{
  "model": "image captioner",
  "dataset": "photos with spoken descriptions (Open Images, Localized Narratives)",
  "train_examples": 101725,
  "image_size": 64,
  "crop_scale_min": 0.7,
  "horizontal_flip": true,
  "tokenizer": "word",
  "vocab_size": 4585,
  "encoder_arch": "coatnet",
  "encoder_norm": "layernorm",
  "encoder_norm_position": "pre",
  "encoder_activation": "squared_relu",
  "encoder_mlp_ratio": 4,
  "encoder_head_dim": 64,
  "encoder_fused_qkv": true,
  "encoder_qk_norm": true,
  "encoder_parallel_block": false,
  "encoder_inner_norm": false,
  "encoder_drop_path": 0.05,
  "encoder_patch_size": [4, 4],
  "encoder_conv_stem": false,
  "encoder_depths": [2, 4, 4],
  "encoder_widths": [64, 128, 256],
  "fusion": "prefix",
  "label_smoothing": 0.05,
  "decoder_width": 128,
  "decoder_layers": 10,
  "decoder_norm": "rmsnorm",
  "decoder_norm_position": "pre",
  "decoder_activation": "gelu",
  "decoder_mlp_ratio": 2,
  "decoder_head_dim": 48,
  "decoder_fused_qkv": true,
  "decoder_bias": "qkv",
  "decoder_qk_norm": false,
  "decoder_parallel_block": false,
  "decoder_inner_norm": false,
  "decoder_positions": "sincos",
  "decoder_prefix_bidirectional": false,
  "decoder_connector": "mlp",
  "decoder_tie_embeddings": false,
  "init": "torch_default",
  "residual_init": "zero_last",
  "optimizer": "muon",
  "muon_scale": "match_rms_adamw",
  "lr": 0.0043,
  "momentum": 0.9,
  "nesterov": true,
  "orthogonalizer": "polar_express",
  "adamw_lr_other_params": 0.0017,
  "steps": 5600,
  "batch_size": 64,
  "epochs": 3.5,
  "lr_schedule": "wsd",
  "decay_fraction": 0.2,
  "final_lr_fraction": 0,
  "warmup_steps": 110,
  "weight_decay": 0.06,
  "adamw_weight_decay_other_params": 0
}
Rows from block 3 of the text decoder of a small image captioner, named by matrix and row number. Rows with one number belong to one neuron. Each number is 128 + 32 x the weight over its row's rms, rounded and kept within 0 to 255. All counts start at 0. Numbers have three digits each. After the name is the row's rms in percent of the matrix's.
After each neuron's rows are labels from the 100 texts, of 14976, where the neuron reaches its highest value: "fires on" is the input token at the peak. Only what is clearly more common there than usual is listed. The data: photos with spoken descriptions (Open Images, Localized Narratives).
# fc1: MLP up (decoder.blocks.3.mlp.fc1.weight, 256x128), inputs 0-63
# fc2: MLP down (decoder.blocks.3.mlp.fc2.weight, 128x256, transposed), outputs 0-63

fc1.213 097:167154151133141099138114126088210124136110126121157109123110122171090123181147124137113076172156126117150121154172105106170083082105101134165149112093111166172087092129123191181156117075122063
fc2.213 096:137132119122110119155125114186126143125166180117142167171160104167138159155194092063079109132091134210183140128135095145195109155138129168100128122120165146132172140129116168167083140149135195
fires on: "of"

fc1.90 105:140073108118114115112137112083157096059146151177118185156160108040143134139099102115050144140130149183173115117102091185110150152139156114122120172134081144131184141140092131106093083113173054
fc2.90 104:098109102110118143139151110144087136179154121100113139114137140150183137112155119110078120176131106182047144142094139134083122101089091146121086185113133127110150170077196087153082128103154164
fires on: "i"; "is"

fc1.10 099:118087113122127185144146118114143149164052101186108172095176129073173174157164190104124138140172138106080154139094107058168083171088156126123164153189125135141148151096186175130088117160159079
fc2.10 101:135124122138084134126114127120165095122037199173154164142079152117134133136095144080126150124118095143073163142045073125109099082100156125099092153144155159088128133120158163108118121184149147
fires on: "it"

fc1.29 091:098131077176147115157093127177060125116170077129054165141118144142116107061191150090139123148081131091160143141118116088188101144155139104119125131169150120164158152118151079187164101143097155
fc2.29 093:135203182102147152128109127127155148132094141108063124129118129073149098099131132098156068088183165063143131181168160090097146139076097116133153124183155126078129169130107133097140189141087122
fires on: "to"; "towards"; "can"; "from"

fc1.74 104:135126097157127076132110108035119165219149142143144128156128175144123110069138170190090154132162150100096091167068104142134098173086128144109143143128112073121115120110115145100100157143068094
fc2.74 098:120115083142140109153061092086097139151101142124173095044127119137115116067151132066136148130143169148110163171109142147140066134117128133167144174122106084112115149083174101103106106160124107
fires on: "covered"

fc1.16 105:173160151145140169156100129041082109097195134129084128081131091112125178169072128137170124163127092097047058123131127153148150163124095155116166163101095154155133114087090168126136126116163154
fc2.16 112:130154061080126137143108141141185130123108107126093129184103127126109115144102127065058097099080036135093149125127126130063164155110110117111107151043069144105102190130158083127155074120063151
fires on: "this"; "it"; "which"

fc1.108 104:079137125177159106091061164139096175106183077154130129088067140058124150125159117088152177141164079140128159126166180095164146103142091165094121090121139130151104101098134137093110093122141120
fc2.108 096:164083098096109089117146084094103109160158063166136152096096163178104096121084114125131127132122097073130156120125138076104142170180089145167109130151123084083115141070132159109167118151104185
fires on: "."; "clear"; "cloudy"

fc1.190 096:152135120107125190148145131110148113113143100092093151152163136087041146130137156182121113121090164113097209099097203178165174159114138115155109074113108134100158111153086159105143151152115143
fc2.190 095:161127176113167112130163169118143116092140087131180148084139126168085176071071102151075112064115088144115154076176157215134220159105097096125055117150153128121124086103086105125098139119128126
fires on: "the"; "clear"; "cloudy"

fc1.72 098:133130124089079117163136078061184183180114125130148147111150099160100156177059088106105185189189114128203076129087158144127150103116126118136173108141128136160104095058139140163141149113124154
fc2.72 092:083131151122088121177154176086210139147129195104113096105137096136130162120106190138102092110119091117116136105119107111080145124137073124135197159077135149154115116132130125187084102128165177
fires on: "sky"; "see"

fc1.101 103:158146165090117116128104133112139135131157189149047156180097057108078120140107171096127155146106116081092134127105122135130113145104177143099145107108073129080214148126133103112123053149194102
fc2.101 105:080144130171138138158104127083119100186117151176117173123109095167132054091151173100054083135108140149126170117117123109092144137144152055097154171078122130124146115082130136194109127141136126
fires on: "which"; "that"

fc1.117 094:118112107202085079087048142165082141124185161145091155127164098126090157133115135167174091163085173143106136080154163138099106122045105124120117096091140100150136153157119135151132122128113156
fc2.117 093:083150164164104175143099177101070143075150171121110073166114154159125149144069145104170132157143102100153176131098135123116120076142103119171155087126118107157138120137064135210170136107141147
fires on: "of"; "at"

fc1.8 102:153101131142123094149137139110089133100128121130113093089134096147139115118131095143142143138111145165164136100118131142187141148153132076111138059087132132116119123083168111137055140178104064
fc2.8 106:165072127067142112110122076123066129095150167096096117119142147199127089148181167127099150147154155174196111135131173083122139108129131207127167075125119080137154146121188115130138077170124152
fires on: "is"; "are"

fc1.220 084:129064113091074150174143069146105149121134128104147206148098105116147075103129219155165113144156099158141116153160184122152163092139111178133037127163187156110163129133117193112128094123105103
fc2.220 085:169144136150172101135141120113159123161117136094198120117127108087128122114137099143154138138154124134135133138118101155127122137121095163130128163091118111128180178144128218151077097168154157
fires on: "observe"; "has"; "mic"; "having"

fc1.188 078:135134089107149141128117100178119117170168108075133121148109183167096106107139164109101090193166124128126080158157201111133114096153159131144099170142141114115173158158134104128088044123138068
fc2.188 085:143080151119125073099153100121172186129126112127120163143107120182156160090143120089121122074112034083155097084153131142161114132138145104154176143143110089128159103151098143107133135151083166
fires on: "on"; "in"; "few"

fc1.194 100:144176156138077065159098110102203122095090121142060131162155147102109104139102139152129138060184151163131107087118109106132130128126156061175092147135112111183184161089126120125198056192166094
fc2.194 091:161115154150115154099124125115192155082100136119149108145189138118171121138181080139111179174155173169106143173156149202082180159082101126121107163146126160119139097094117166117120137103096129
fires on: "top"; "bottom"; "corner"

fc1.38 102:162120107114083137131091185060095132091115145150116121130060123074044116147161151155141167116069105153163093111106113093179175115164163087087128095157162172141106103061075090163165116104133148
fc2.38 105:134160120129157134142160160113105076121158145148148107143081118138123091118147151200130126117184082103170131128151130123143174143210148142141133125161094202085115058164136129173073072177140112
fires on: "are"; "there"

fc1.154 102:123131139071062183120157161106100129135153083119092147091096131064151137171086149152178170215129097071118098149200114103187096197112138124125120111150179092124172145136144176140122180158116168
fc2.154 096:086143077104153132140077105123145117183168075123108150185167152097095128133131200155139093135118138110131106195087105166110142102120079122075084155110149114189133110142115095113089114145117147
fires on: "which"; "posing"; "legs"

fc1.142 084:140099172104119178128120156122080137192093122164132183124116146154118112135083073079119121111100111105158118103132097144134138149136207159094126144109121197122168113204120069139099145059067217
fc2.142 091:157155131040073168130117129097111136102051098151134101112164084079136131141099115123106085097134142082110133110087152189137103154101183083100125142102145146130199140167186124159163094146172150
fires on: "side"; "most"; "middle"

fc1.69 090:125061136109114120110109174129097085185119075062152179147123163133074135115085168136104146091147126150159168112090138177095100133100106118092147135117141140123178083117085130183194167123120146
fc2.69 085:076181140100168080109173058140146136158137156059142068150180118093156115150146155122090102131095127102140173054152050146117123151120147097155080166127103146145058158154125155142161101106094089
fires on: "which"; "t"; "see"; "are"

fc1.102 103:076103100110111160136140130087130136132107116112143162165088025083142171114136174104135175086092155175088109199138105136102132111159130113150118193197120131145101210128152145171091138154189134
fc2.102 095:117134107116100157148116174165171151121146123097110133122100123154181145143066098170119124101175060176096193198115134040126137108149126075144143149136072139118121120151160138127147083180074164
fires on: "it"

fc1.155 106:136094123161110164104112156108095208100083160107123141185151103075066122120128118144168147164153148133129143093137121108126173095063194137110120095072137132139112168144079125092187135149196105
fc2.155 098:075103091138116091118174100131177178069187086129145084121117090106115106108113145139125135155130128112104135124117140102121097131061163121188166143078085149095104124173134130157133156155092111
fires on: "the"

fc1.165 118:108103121139146127101133143124042193145170107119136154090146106101109160152194092114167148183151104148130139177107142122107103128123189160127178114107205162113139105083124088074156137174122155
fc2.165 111:107073128164150190125162163108169090099113089116110099086151128184147111084091110173155150117078127194141147169153140087108186088080107174129104103127174178100142101144110114186150079117159182
fires on: "can"; "also"; "are"

fc1.228 107:143182178177140160094148067062135189058172095184089135183108178167087116114138107156121100162179119121171113141079092132137174140183118149133143103148094112097131147103089138173100097169127118
fc2.228 103:135173145098113137109121068145146207076127092132137116191170153167118118136135094093156078139147128163171087161178078148081124125202100171136116097158073120109139150108144148134107129156013144
fires on: "covered"; "on"; "seems"; "through"

fc1.113 111:136129158172147099141128098212157128167157055161112113108130087126145187130112146130154196041113153100133110171138199113173136152129156141142111130149116135175165150163165099124111112115167135
fc2.113 104:139110122152151120128118114096149103127080148128132141122088123159110129186117098137124090101107121149096109154135130092144151154208151099178137086168127120137112155131144088094166089126134117
fires on: "ground"; "at"

fc1.242 093:150167104152182145114133098096054121160085143169094148096120070129151084182089107157174150157113107160120092111086151100125110156151072173206097129073134114141160179131110128137111117200127093
fc2.242 092:111106147118151118108076139126128112147181138102156099158162061117149090093146131113085123149133116124131119109153121096150171156125089151136057078109106085086144108143125136183108089188146123
fires on: "are"; "is"

fc1.164 103:166115141104162105093153166137127064126140112119119102124109116097106136088119158086143122147073138155111051117130081148160081123124120176133083084143098164107105121129127122140142075124181121
fc2.164 104:131099183188121126068122134088127143107123126096156155138118124172114191093080096184116156083082127183144096135105090128183141073104101107128066159069062158162152157138120104155056151147112117
fires on: "as"

fc1.153 105:126162160177110143173116101123135184114152152165101132115109127083101180146112089129135146181081125099155133095078175121129126136105128125109151071137095117104119227111116136129145168112106152
fc2.153 109:125131132140190079139083056141147089115131145103087096129091102093174107112159043154090175136112094145142131106067141118063192128129083044175137102174107135170117137139132151145137130151084147
fires on: "this"; "in"; "seems"; "there"

fc1.110 092:128099109147153139089089154154111174086109114133090152074126101123103107167081164106088124111177157101113144131111138093194068147144175053191095141161169117137131136106122138164143162128152115
fc2.110 090:073109131096177145131131096108153118114093129112156055156162186121166162145131130108103149126150089172162125130163168073078140074095133140062143166083073123132108053126158148092105073087167099
fires on: "ground"; "picture"; "it"; "floor"

fc1.39 087:145146153137140089103094070085109124156126176158100181081134151135073147143145097173119161082127144124161129182105102150161122092142134086119094117071087105112147133150157125115099069120151111
fc2.39 089:115098145135172097126141143117171087153119066105172125181063228115131152071134101108126104172157110118142089102156139086132091161075114153074115144115146213129105179214132118181094163106121131
fires on: ","; "back"

fc1.82 104:121083119087124131116122102153146123125102099075106081113159096109140130136117199118179092164130147120231073146098158088112169107075113131101107117175066104184164161156112156111163146075191104
fc2.82 100:151147140156153116118159080156138052092126159114144087139115128156151070086104069080110199079084133174133148075163122144162086064092152103127146169152095147087082118156152123127126127145138161
fires on: "and"; "photo"

fc1.163 090:108117119175089153145053125118076089157154133160137105099137142126085174107104127140195151095136115157131116067126137136186131112121149098133168073145137119160151120141147079185128142101152129
fc2.163 082:178125186063142149111094149110132113140149105103055170175123122104086146131124098098151101088104101125027112096084080092106159143063149099162136173094115074109132156139100240134119102124110134
fires on: "it"; "something"; "decorative"

fc1.75 107:157136065135122166125115109143118171171178120133165070125102179152156129157165155113116138145152121093125090153109138121132104121035156168070180079120166063141109190117118030147118136123111135
fc2.75 105:174089091129113108126065137189135159135127113108120130140101126112133143112136102080095151149108141164071127096127130075094116064171154137133164094089100136156107136162119100107154133152180084
fires on: "front"; "middle"

fc1.78 102:113096138185117161171121222121126115087128094146117160133119138107087107165126115160199118099104208121102084092109067143155101081167074128166099124117149108178167087124103120155089130136110108
fc2.78 107:130067149132132130137101192097099149082084109136065165174102156108064160108137135094175164107095140083156065140155094102151176110095106185132131115139111087154143121089157094094129130081176118
fires on: "can"; "looking"

fc1.115 093:153112062161117143197091170148132105128132118224086172108134159081138128144138112142143149110089095104110136187158150101161186145091152069131085067105113107123191159115109154160075109121134119
fc2.115 107:126130161080064077120174080170096112168184099169123157091119124120101128168106038101067128094126109089162141139115136109108094113141144135131133104072075087163086113087112134107132211173128116
fires on: "is"

fc1.120 100:129109103077128099191128103139138088182151187143101169127133102131123089170147100068129175192141121116119130097190122135113097158089167142144111106117107119156145171114082180057100173109170098
fc2.120 100:097148135121131139129119142089146145132179132119159083030174117111117136148183074158170083165098097126121102087149089130123126176126073099193149093130146117159071134066119134110169151186102168
fires on: "top"; "swimming"

fc1.100 099:105141157127095135103148078106125154174114070178100113106121118154123134133066142154130132145117123178118080143081106072145107173157135206120092124151176097164163142045137147115109144133142158
fc2.100 099:119082162112109172184131110066120140135108096087132169145136155142078136118163117136147118122086110159161138129115174072198158146170111134122150170122134118086140184120168142092098169135089202
fires on: "one"; "table"; "there"

fc1.129 096:082106107166098075147088078126106156129132082079085147117078100140135087120092085106208104176090150115132123171120119110087119165114166126197115098096110071132111113104141161127159119124105131
fc2.129 098:152164137128106144116105170104160147163109150136140082126141122176143126152105197146156124136125140099155153140123088188061155067145121076123109139232186187096085116120121139158087113090102143
fires on: "and"; "hand"; "truncated"

fc1.76 104:146148115146114166091093196219109103145074144164123137131123109171173158086103152104170128153122120079139163130097191169142130090160144145124108127173145134186076111101116157131062121139199125
fc2.76 085:147122126167199094112148116109128071126144099161109066130068171137139106121082109136129157130152133149093202152123106151095137090055108073075108087089152116127098110122101154174126150160135159
fires on: "side"; "street"; "which"; "where"

fc1.47 095:113127105122127184142083115160175134138138104141160115123212172211089119146146133119196079115128111124161074085092143208138165196075166161113094103123152127191148125149110128158133154094119099
fc2.47 097:108115123126183154138085123121146143067109148160061086140134146107153128165144138169116084129120128177100123167143080100079134147108130160134123168138074151090138178077159083144190190154137163
fires on: "to"; "blue"; "house"

fc1.215 107:147160169129151118062066135173104050092159093194162099135142125126135155122141218136167195146093123106118113117132113096094092180097120136160104109114149069126084172071146111144144130094108148
fc2.215 118:176157078148135145155100166143081201150112143127092097124108120116089084135108123102167131101157165149185161122130109132171198131142203086094107098065178125081113142162099072098140094091168173
fires on: "there"; "at"

fc1.22 109:165156222173119091155137080071142125184159135189086161133151096127158142129142163149148164126157067160119145104148100158171077152142117095116135109134120125154086117121162133093106133169110143
fc2.22 119:106174152122117090113182148109209102148116084173164109119151080152150142175177145136135143097108065130052141162109117136132130166138124082120176173125137113116126114154177064145122161141113189
fires on: "."

fc1.12 089:093141155110116142140113152116155085105117091053101095106165124117150103098124153181119116091103156128146101121176144167163111175107103125140099102114171099193146190072127116074114172140174059
fc2.12 085:147134182180144116189126119094173083121114055128126190091104144144099110135088095075106136135135123147141113129163147173124081096189121191145164113133152101117126096144119124055123099096118168
fires on: "top"; "bottom"; "either"

fc1.27 089:146152168178091107152101166130128057104059103150143142094133098130077103178085129183132120134178181120107098136092134150151123111061130129088113143095104172119137118138108091145111177125096113
fc2.27 084:182109106147166105130186132120067064129155112150063111045181125141111111095100072179138127137162212118069131097134118092139115132141102121143126114141139092162126145079140103119110153161185117
fires on: "and"; ","; "a"; "side"

fc1.216 094:114117151126175165118154140126098141152162095170097150091165155065152135173167096124171129155115136125127107082041197142147114134155200153150108114109128082156106167134137160126135139152143114
fc2.216 089:088084141125091124137118117148120095158153161135147138165151120107178101182160130126151146169132107157130103175095145119158153123092094114146172138115141179126106110124073087149063114100091124
fires on: "a"; "."; "and"

fc1.54 103:166135169081075110124071084099148140153091160153123134091114115061128122113115107119129233135169130124134106117148095104190149086109151089179125147133056113157119146141095174173113154141162111
fc2.54 109:120188124089127142100071094138114111120151112192148093142120170125110110105111058137101110135130143133081112150175132141079092085145085118108161184132170163155107119155124212138086171145121195
fires on: "."; "and"

fc1.180 097:096108184113124121138122155163146148099181098099126140103143182115122087122093118134119136129075159109100075105105130168091101189091137153133143163140151145152161104126086066167068096085132136
fc2.180 092:121173168134137157142146140130127164058082172159116140131143179120037162142153123158138090127085164143129067130110074131094107111131100131128158108168150106150100081109058131125133144103093130
fires on: "covered"; "back"

fc1.53 100:113100108137176037168101127150116159195162087161085170140149132062123138116079137158167174083134118187158100164144134113165057128100110108103141111113085071081104114143044103150148131114111106
fc2.53 094:125142122131144051194165196145101081107142171131085112104188141107130149157118128093129093111144035133122158078148114116108093091113147110136146173100131114105125089112123102085142168129107157
fires on: "the"

fc1.37 093:104172118114130125129097118138142112182153185110171140089077127103096140108218130168099110119150131125126148171119129127089105124069147119202121045149162143118124166080150136136125175129111144
fc2.37 095:064123090053121149161121106104136169154139139176119146124140163099179074148134021121101139146144123155176088083164132135147146145143102124101064089162131129096136165156094125123102101179135128
fires on: ","; "two"; "shirt"

fc1.198 094:065122162207152116161143140109145129210127155116120158080171122103107133126104096145208128126075162127107123126063082127119077176096145133100147102081115126142122138096108141177141188107159141
fc2.198 097:166104142154134091206071145146164144126141126097139132145192139088065145170176106131185212086139161140151177141101077171139126135147144081134178127125148085157076109064084168127134153140096206
fires on: "a"; "there"; "it"

fc1.41 097:137146133113105148104123094101131133133124117118084154134154176100083235096105131085140116095146163113148106077144078112135141146067139181129082127137135172144132155087142184040091124123074091
fc2.41 110:152162046072128156146118105138148064140136120162171136127149162171145129097139098113143088122135159052060152164130130106129124118142162123145148127099079165094148137138174172156092130082128130
fires on: "one"; "few"

fc1.50 105:196147167127123070137106130120112127079118125131130101105137129159180157126043105071138157095163087084107147091160192129147143155145179130109125116080161074157148164089156134088061119103155108
fc2.50 105:117149115138125126204124086135169123117152162066130124137079090129160120133128062093114106185121141110098121099200123116104174163128149092089164154123108162123091142107159148154125083100083137
fires on: "this"

fc1.212 088:091169137112179100107112147136080087147109151114121152166190109132110110089157119145140181142119128148160105163120107123128099160109193166134123134156061077114145155143095114158097099098096118
fc2.212 083:140098113169140137177144120126120153141125131083151118141092170165127102122168112125079144109103079097164134083099100077057098163186058133088065129181151146039096150116160115166128101107160151
fires on: "and"

fc1.218 110:201091137182174113104111134117085172135186166143132114171119136140133122126147192119135122121134136130170161194162131120141156105095163157131134139119186118174092192104134143134145115144132157
fc2.218 119:105158072076138151112196168179152108072167135134152069163100121128155123128159146153166118056123130135116195157110122140143085120185132118103215138099086165182115137122114160163119104142123138
fires on: "on"; "at"; "in"

fc1.178 100:085105112089143117076118137151119164232116091095099144129140115102130152076165113115125196118133117119145134136145106144157155141138103126127152146165101090182099151102165149143117123150123132
fc2.178 098:097093113182151122107155154115186101100194120158159190107136091137096100159106108100095129126120166175137090119142077130093141115196127118137094125148130137131066144190144101160121165152071142
fires on: "right"; "left"; "is"; "here"

fc1.189 105:088169134133134146111109098139082181164126132096144162161168129148094177165175114077187134120165136142114107066151139121119158153145134163120057108048084134165141145123092111109105118060079094
fc2.189 111:084175111129103129158079114104143077123133107141191101161157123155162177184154144124184173127203084083101183165136194121128117124092158177076152113114087154151122109080086118082104138078127141
fires on: "one"; "some"; "two"

fc1.104 097:107206107151125165019112096104181125114175161118140127161163113121103084165140185108104158092171083101117165197097122088182127126123196122112102087116076138117083151095133116127107085101112106
fc2.104 094:150139103046080131139141169125095079073087113087170115183152171143106167148109144093176116071100117132139162129186162137117135117110160144165171125135122143061123028064122120136060134132164145
fires on: "it"; "air"; "on"

fc1.171 105:199125164149116095096139143105138153086132126148098178123170087093178122057084106113158077112124152107122157130143171160088126144145164124162144141144118152160115115126051057118129088088080096
fc2.171 115:169101105160142109134158116137114074101126150158128136205148127108162109094146111141088118147059121121173148117152124136087145103105157136142129148138096137112133112117164108128113113156120122
fires on: "i"

fc1.136 095:135151128115134109113106148159125136117160134098157069104121150130127134110173141168138097105179152066144107076113126110125110107116166142164112081152149121159087162145141080178113178104208122
fc2.136 091:143103216101162120065130114150183117054175158114125176096104089121146110174163142157115144149180157163078099055163187125127138145123085090173133085139102160104110143154099080160150166156102182
fires on: "glass"; "edited"

fc1.152 092:157194088122099097083077133111153123128177111166094105185183125168105191130120150164160161089094136070155121145099116106154165148070076112181120083157153190150174139090198149085124109087174163
fc2.152 090:148118147173118149143116135080155120113081169117094126076095094068156077104161130130186165102136117113129154098103084132190069149132160100076117147071116123106140211117078100127111102117150144
fires on: "there"

fc1.81 114:114122083076106220183148121112158086133132142167115069142085178110114123149131161139106150096145173172141131113077137140181137142121193170144127126106170152173087166091126129178127108136128134
fc2.81 117:148108120075139124130196170111108132125118192162185139099076178177120078134178108069071125036184132106115148114127156135100134084101117132092132126093131174131084107092150084125109158122155151
fires on: "on"; "in"; "below"; "beside"

fc1.139 102:142164149159119122144120126072102146163078151134145170183074093155133123147114103115144142145094144185138090089076208159139160140141113116120091137140162146106149140107053073156117123173132126
fc2.139 098:129111074156197151099123141137134123070129118102204131166171068150104123102122171120077131200130135189133135123084128107131145045152140135139086122139106063104124183036151112136140113145081153
fires on: "as"

fc1.31 114:181116105125107117075125126122165162155130154147101114144106166133053150109139165090127216134103146058155111132119091117097103150126131138151116105109158061147109167138106092123128056092177088
fc2.31 120:142132114096176112130175089147174144196091179101164127111109129089170175079114089155163138168111172133106138148130081064126140191147095181095132106129121144129129155130125094057085056158121163
fires on: "on"; "in"

fc1.61 087:159124120103154116096084185125110105121085166168136102145138094117117123131122102127116124167155123149141122163098130088150103108091202104119201112119193045110162098145135144084119139150074149
fc2.61 088:127133140129142144123138076100118142133142151134082171164114156129093150129134117148167115118155155110168193116115117170180158100170166158103103136144105156138124167156142166061141165108158147
fires on: "of"; "i"

fc1.111 103:128076195144166116152114146165176082123093119109146023158120132074122123106110159089072168155152139081094163176124082146124086109156138113116109077159097137148116104130148111142145095135145173
fc2.111 100:160129091104166128160120132157131113120138092116160096154140078145106134143169165189177124042196209116166110062079206150183103131126086131171164154111172118089126162132100141112117143146135108
fires on: "to"; "in"; "and"; "with"

fc1.42 092:175143128124068109123100182070108143155154122112116158182136133123131145133128134148057183100130093134174112145140127199092127129087115166170145145106132168103149145077122121066081089086147070
fc2.42 079:089171103082115129121161114163103149125118121144142115155186143111145125081131123110067089146142133131143110103094117117107135148132149165105134113107135118102131150129079148100161089090117149
fires on: "i"; "covered"

fc1.118 103:178099172153198138146078125112161152185186146096159109103138085162183109136072090094109115089151141123129145159135151168133083124101169160094133101128111136149081117045180130150110136157117170
fc2.118 106:165129122134095194158193146153111058099145108131114082152134091063068084090155143122165180091181166116155112110131098145092133204125137158159107172113143159145070100134112146062156131116079098
fires on: "on"; "of"; "see"; "contains"

fc1.236 101:127109152139093160068087111188197128108136115132134143126139050116072120143132157180164155106147076155122110165175115112125132174145149117082122113117117071139088071178128102129094061142137110
fc2.236 101:160101095171107127144154170153146120174100137143133098162158168130101130116118147159144084110136075093133114155114121115101095118189146087081068132125134100144088103121085107125103128153190052
fires on: "a"; "."

fc1.248 099:164096112124181153114117093131134158103187068108074085108153132133084075137120099146175072067153129079134094159120128122180090086154096084118132071065093142154073122112157115099099136106090162
fc2.248 100:167092162072163137127109211119092080123160146155122098081151161068079138132089162159149142118122119153080103121079179188158108076119122143144093131160185142120109190207134185084112138131075151
fires on: "on"; "there"

fc1.132 092:103148180134147105124113111130104126105212092111079161166158086174092118115112124145140160145104113164175133207096175118131134144094118136146095119138164123153139097129079151149133089182080120
fc2.132 091:100153080131069131165064095144082136156074184097198153131166076109137116156186116127148165189082186145144168143124094147122101121142112061105119101146114148107086139115155128152121072144119198
fires on: "and"; "."; "objects"; "object"

fc1.192 087:130142202098161089114118108177119126113136128055124172114106096106164176164152101069073147131103153113107131052086082159160124130167136161136122155139140082164165157074133141162120133084102097
fc2.192 083:145134092104113147150129110110166105105117107101134142149160158115082156150162137077139125106157122105122083126152036079098146162094133098145084166145110148082117064060156163126079109097145100
fires on: "this"; "another"; "one"

fc1.23 109:097144122113067120123102152128152103141177109146078094178137112062126127121116096154130178157144135134157074153121117055118182060118161111107145147132096107108156088192077179160116130111122099
fc2.23 100:177116153132099116105095163117083102161160073109136145122138115150160128096143123130124166118127146134155092111114123090140037139129106139122146137131129131106091074105143101154215215154222069
fires on: "many"; "reflection"; "picture"

fc1.201 110:106111139150154197110115123136124154169058126141094181058120216132109130104116140128167143078169082146148137113154073154151169120155116089122057121131198125115098079113106112048162181112194129
fc2.201 105:109152093135144141136195088127156149100147128199189142109128156080119167116118116171103118132168108176117129146134075067042108100151132063133157102104124111064138143110114165101134146149150159
fires on: "side"; "them"; "center"; "him"

fc1.252 106:093138132083109096168148103133119115184162095087071119143092146086098130084113123191122101114151103043096114129118084155134086165105134125190112080111168064096163094089097115099124114112149148
fc2.252 103:092154070105163144095107156107085131150196086130100100137150094098133176060156155153120099123211175120101113153126134117102107139098115109126114173186163139112088053136132044126071109121106158
fires on: "to"; "covered"; "top"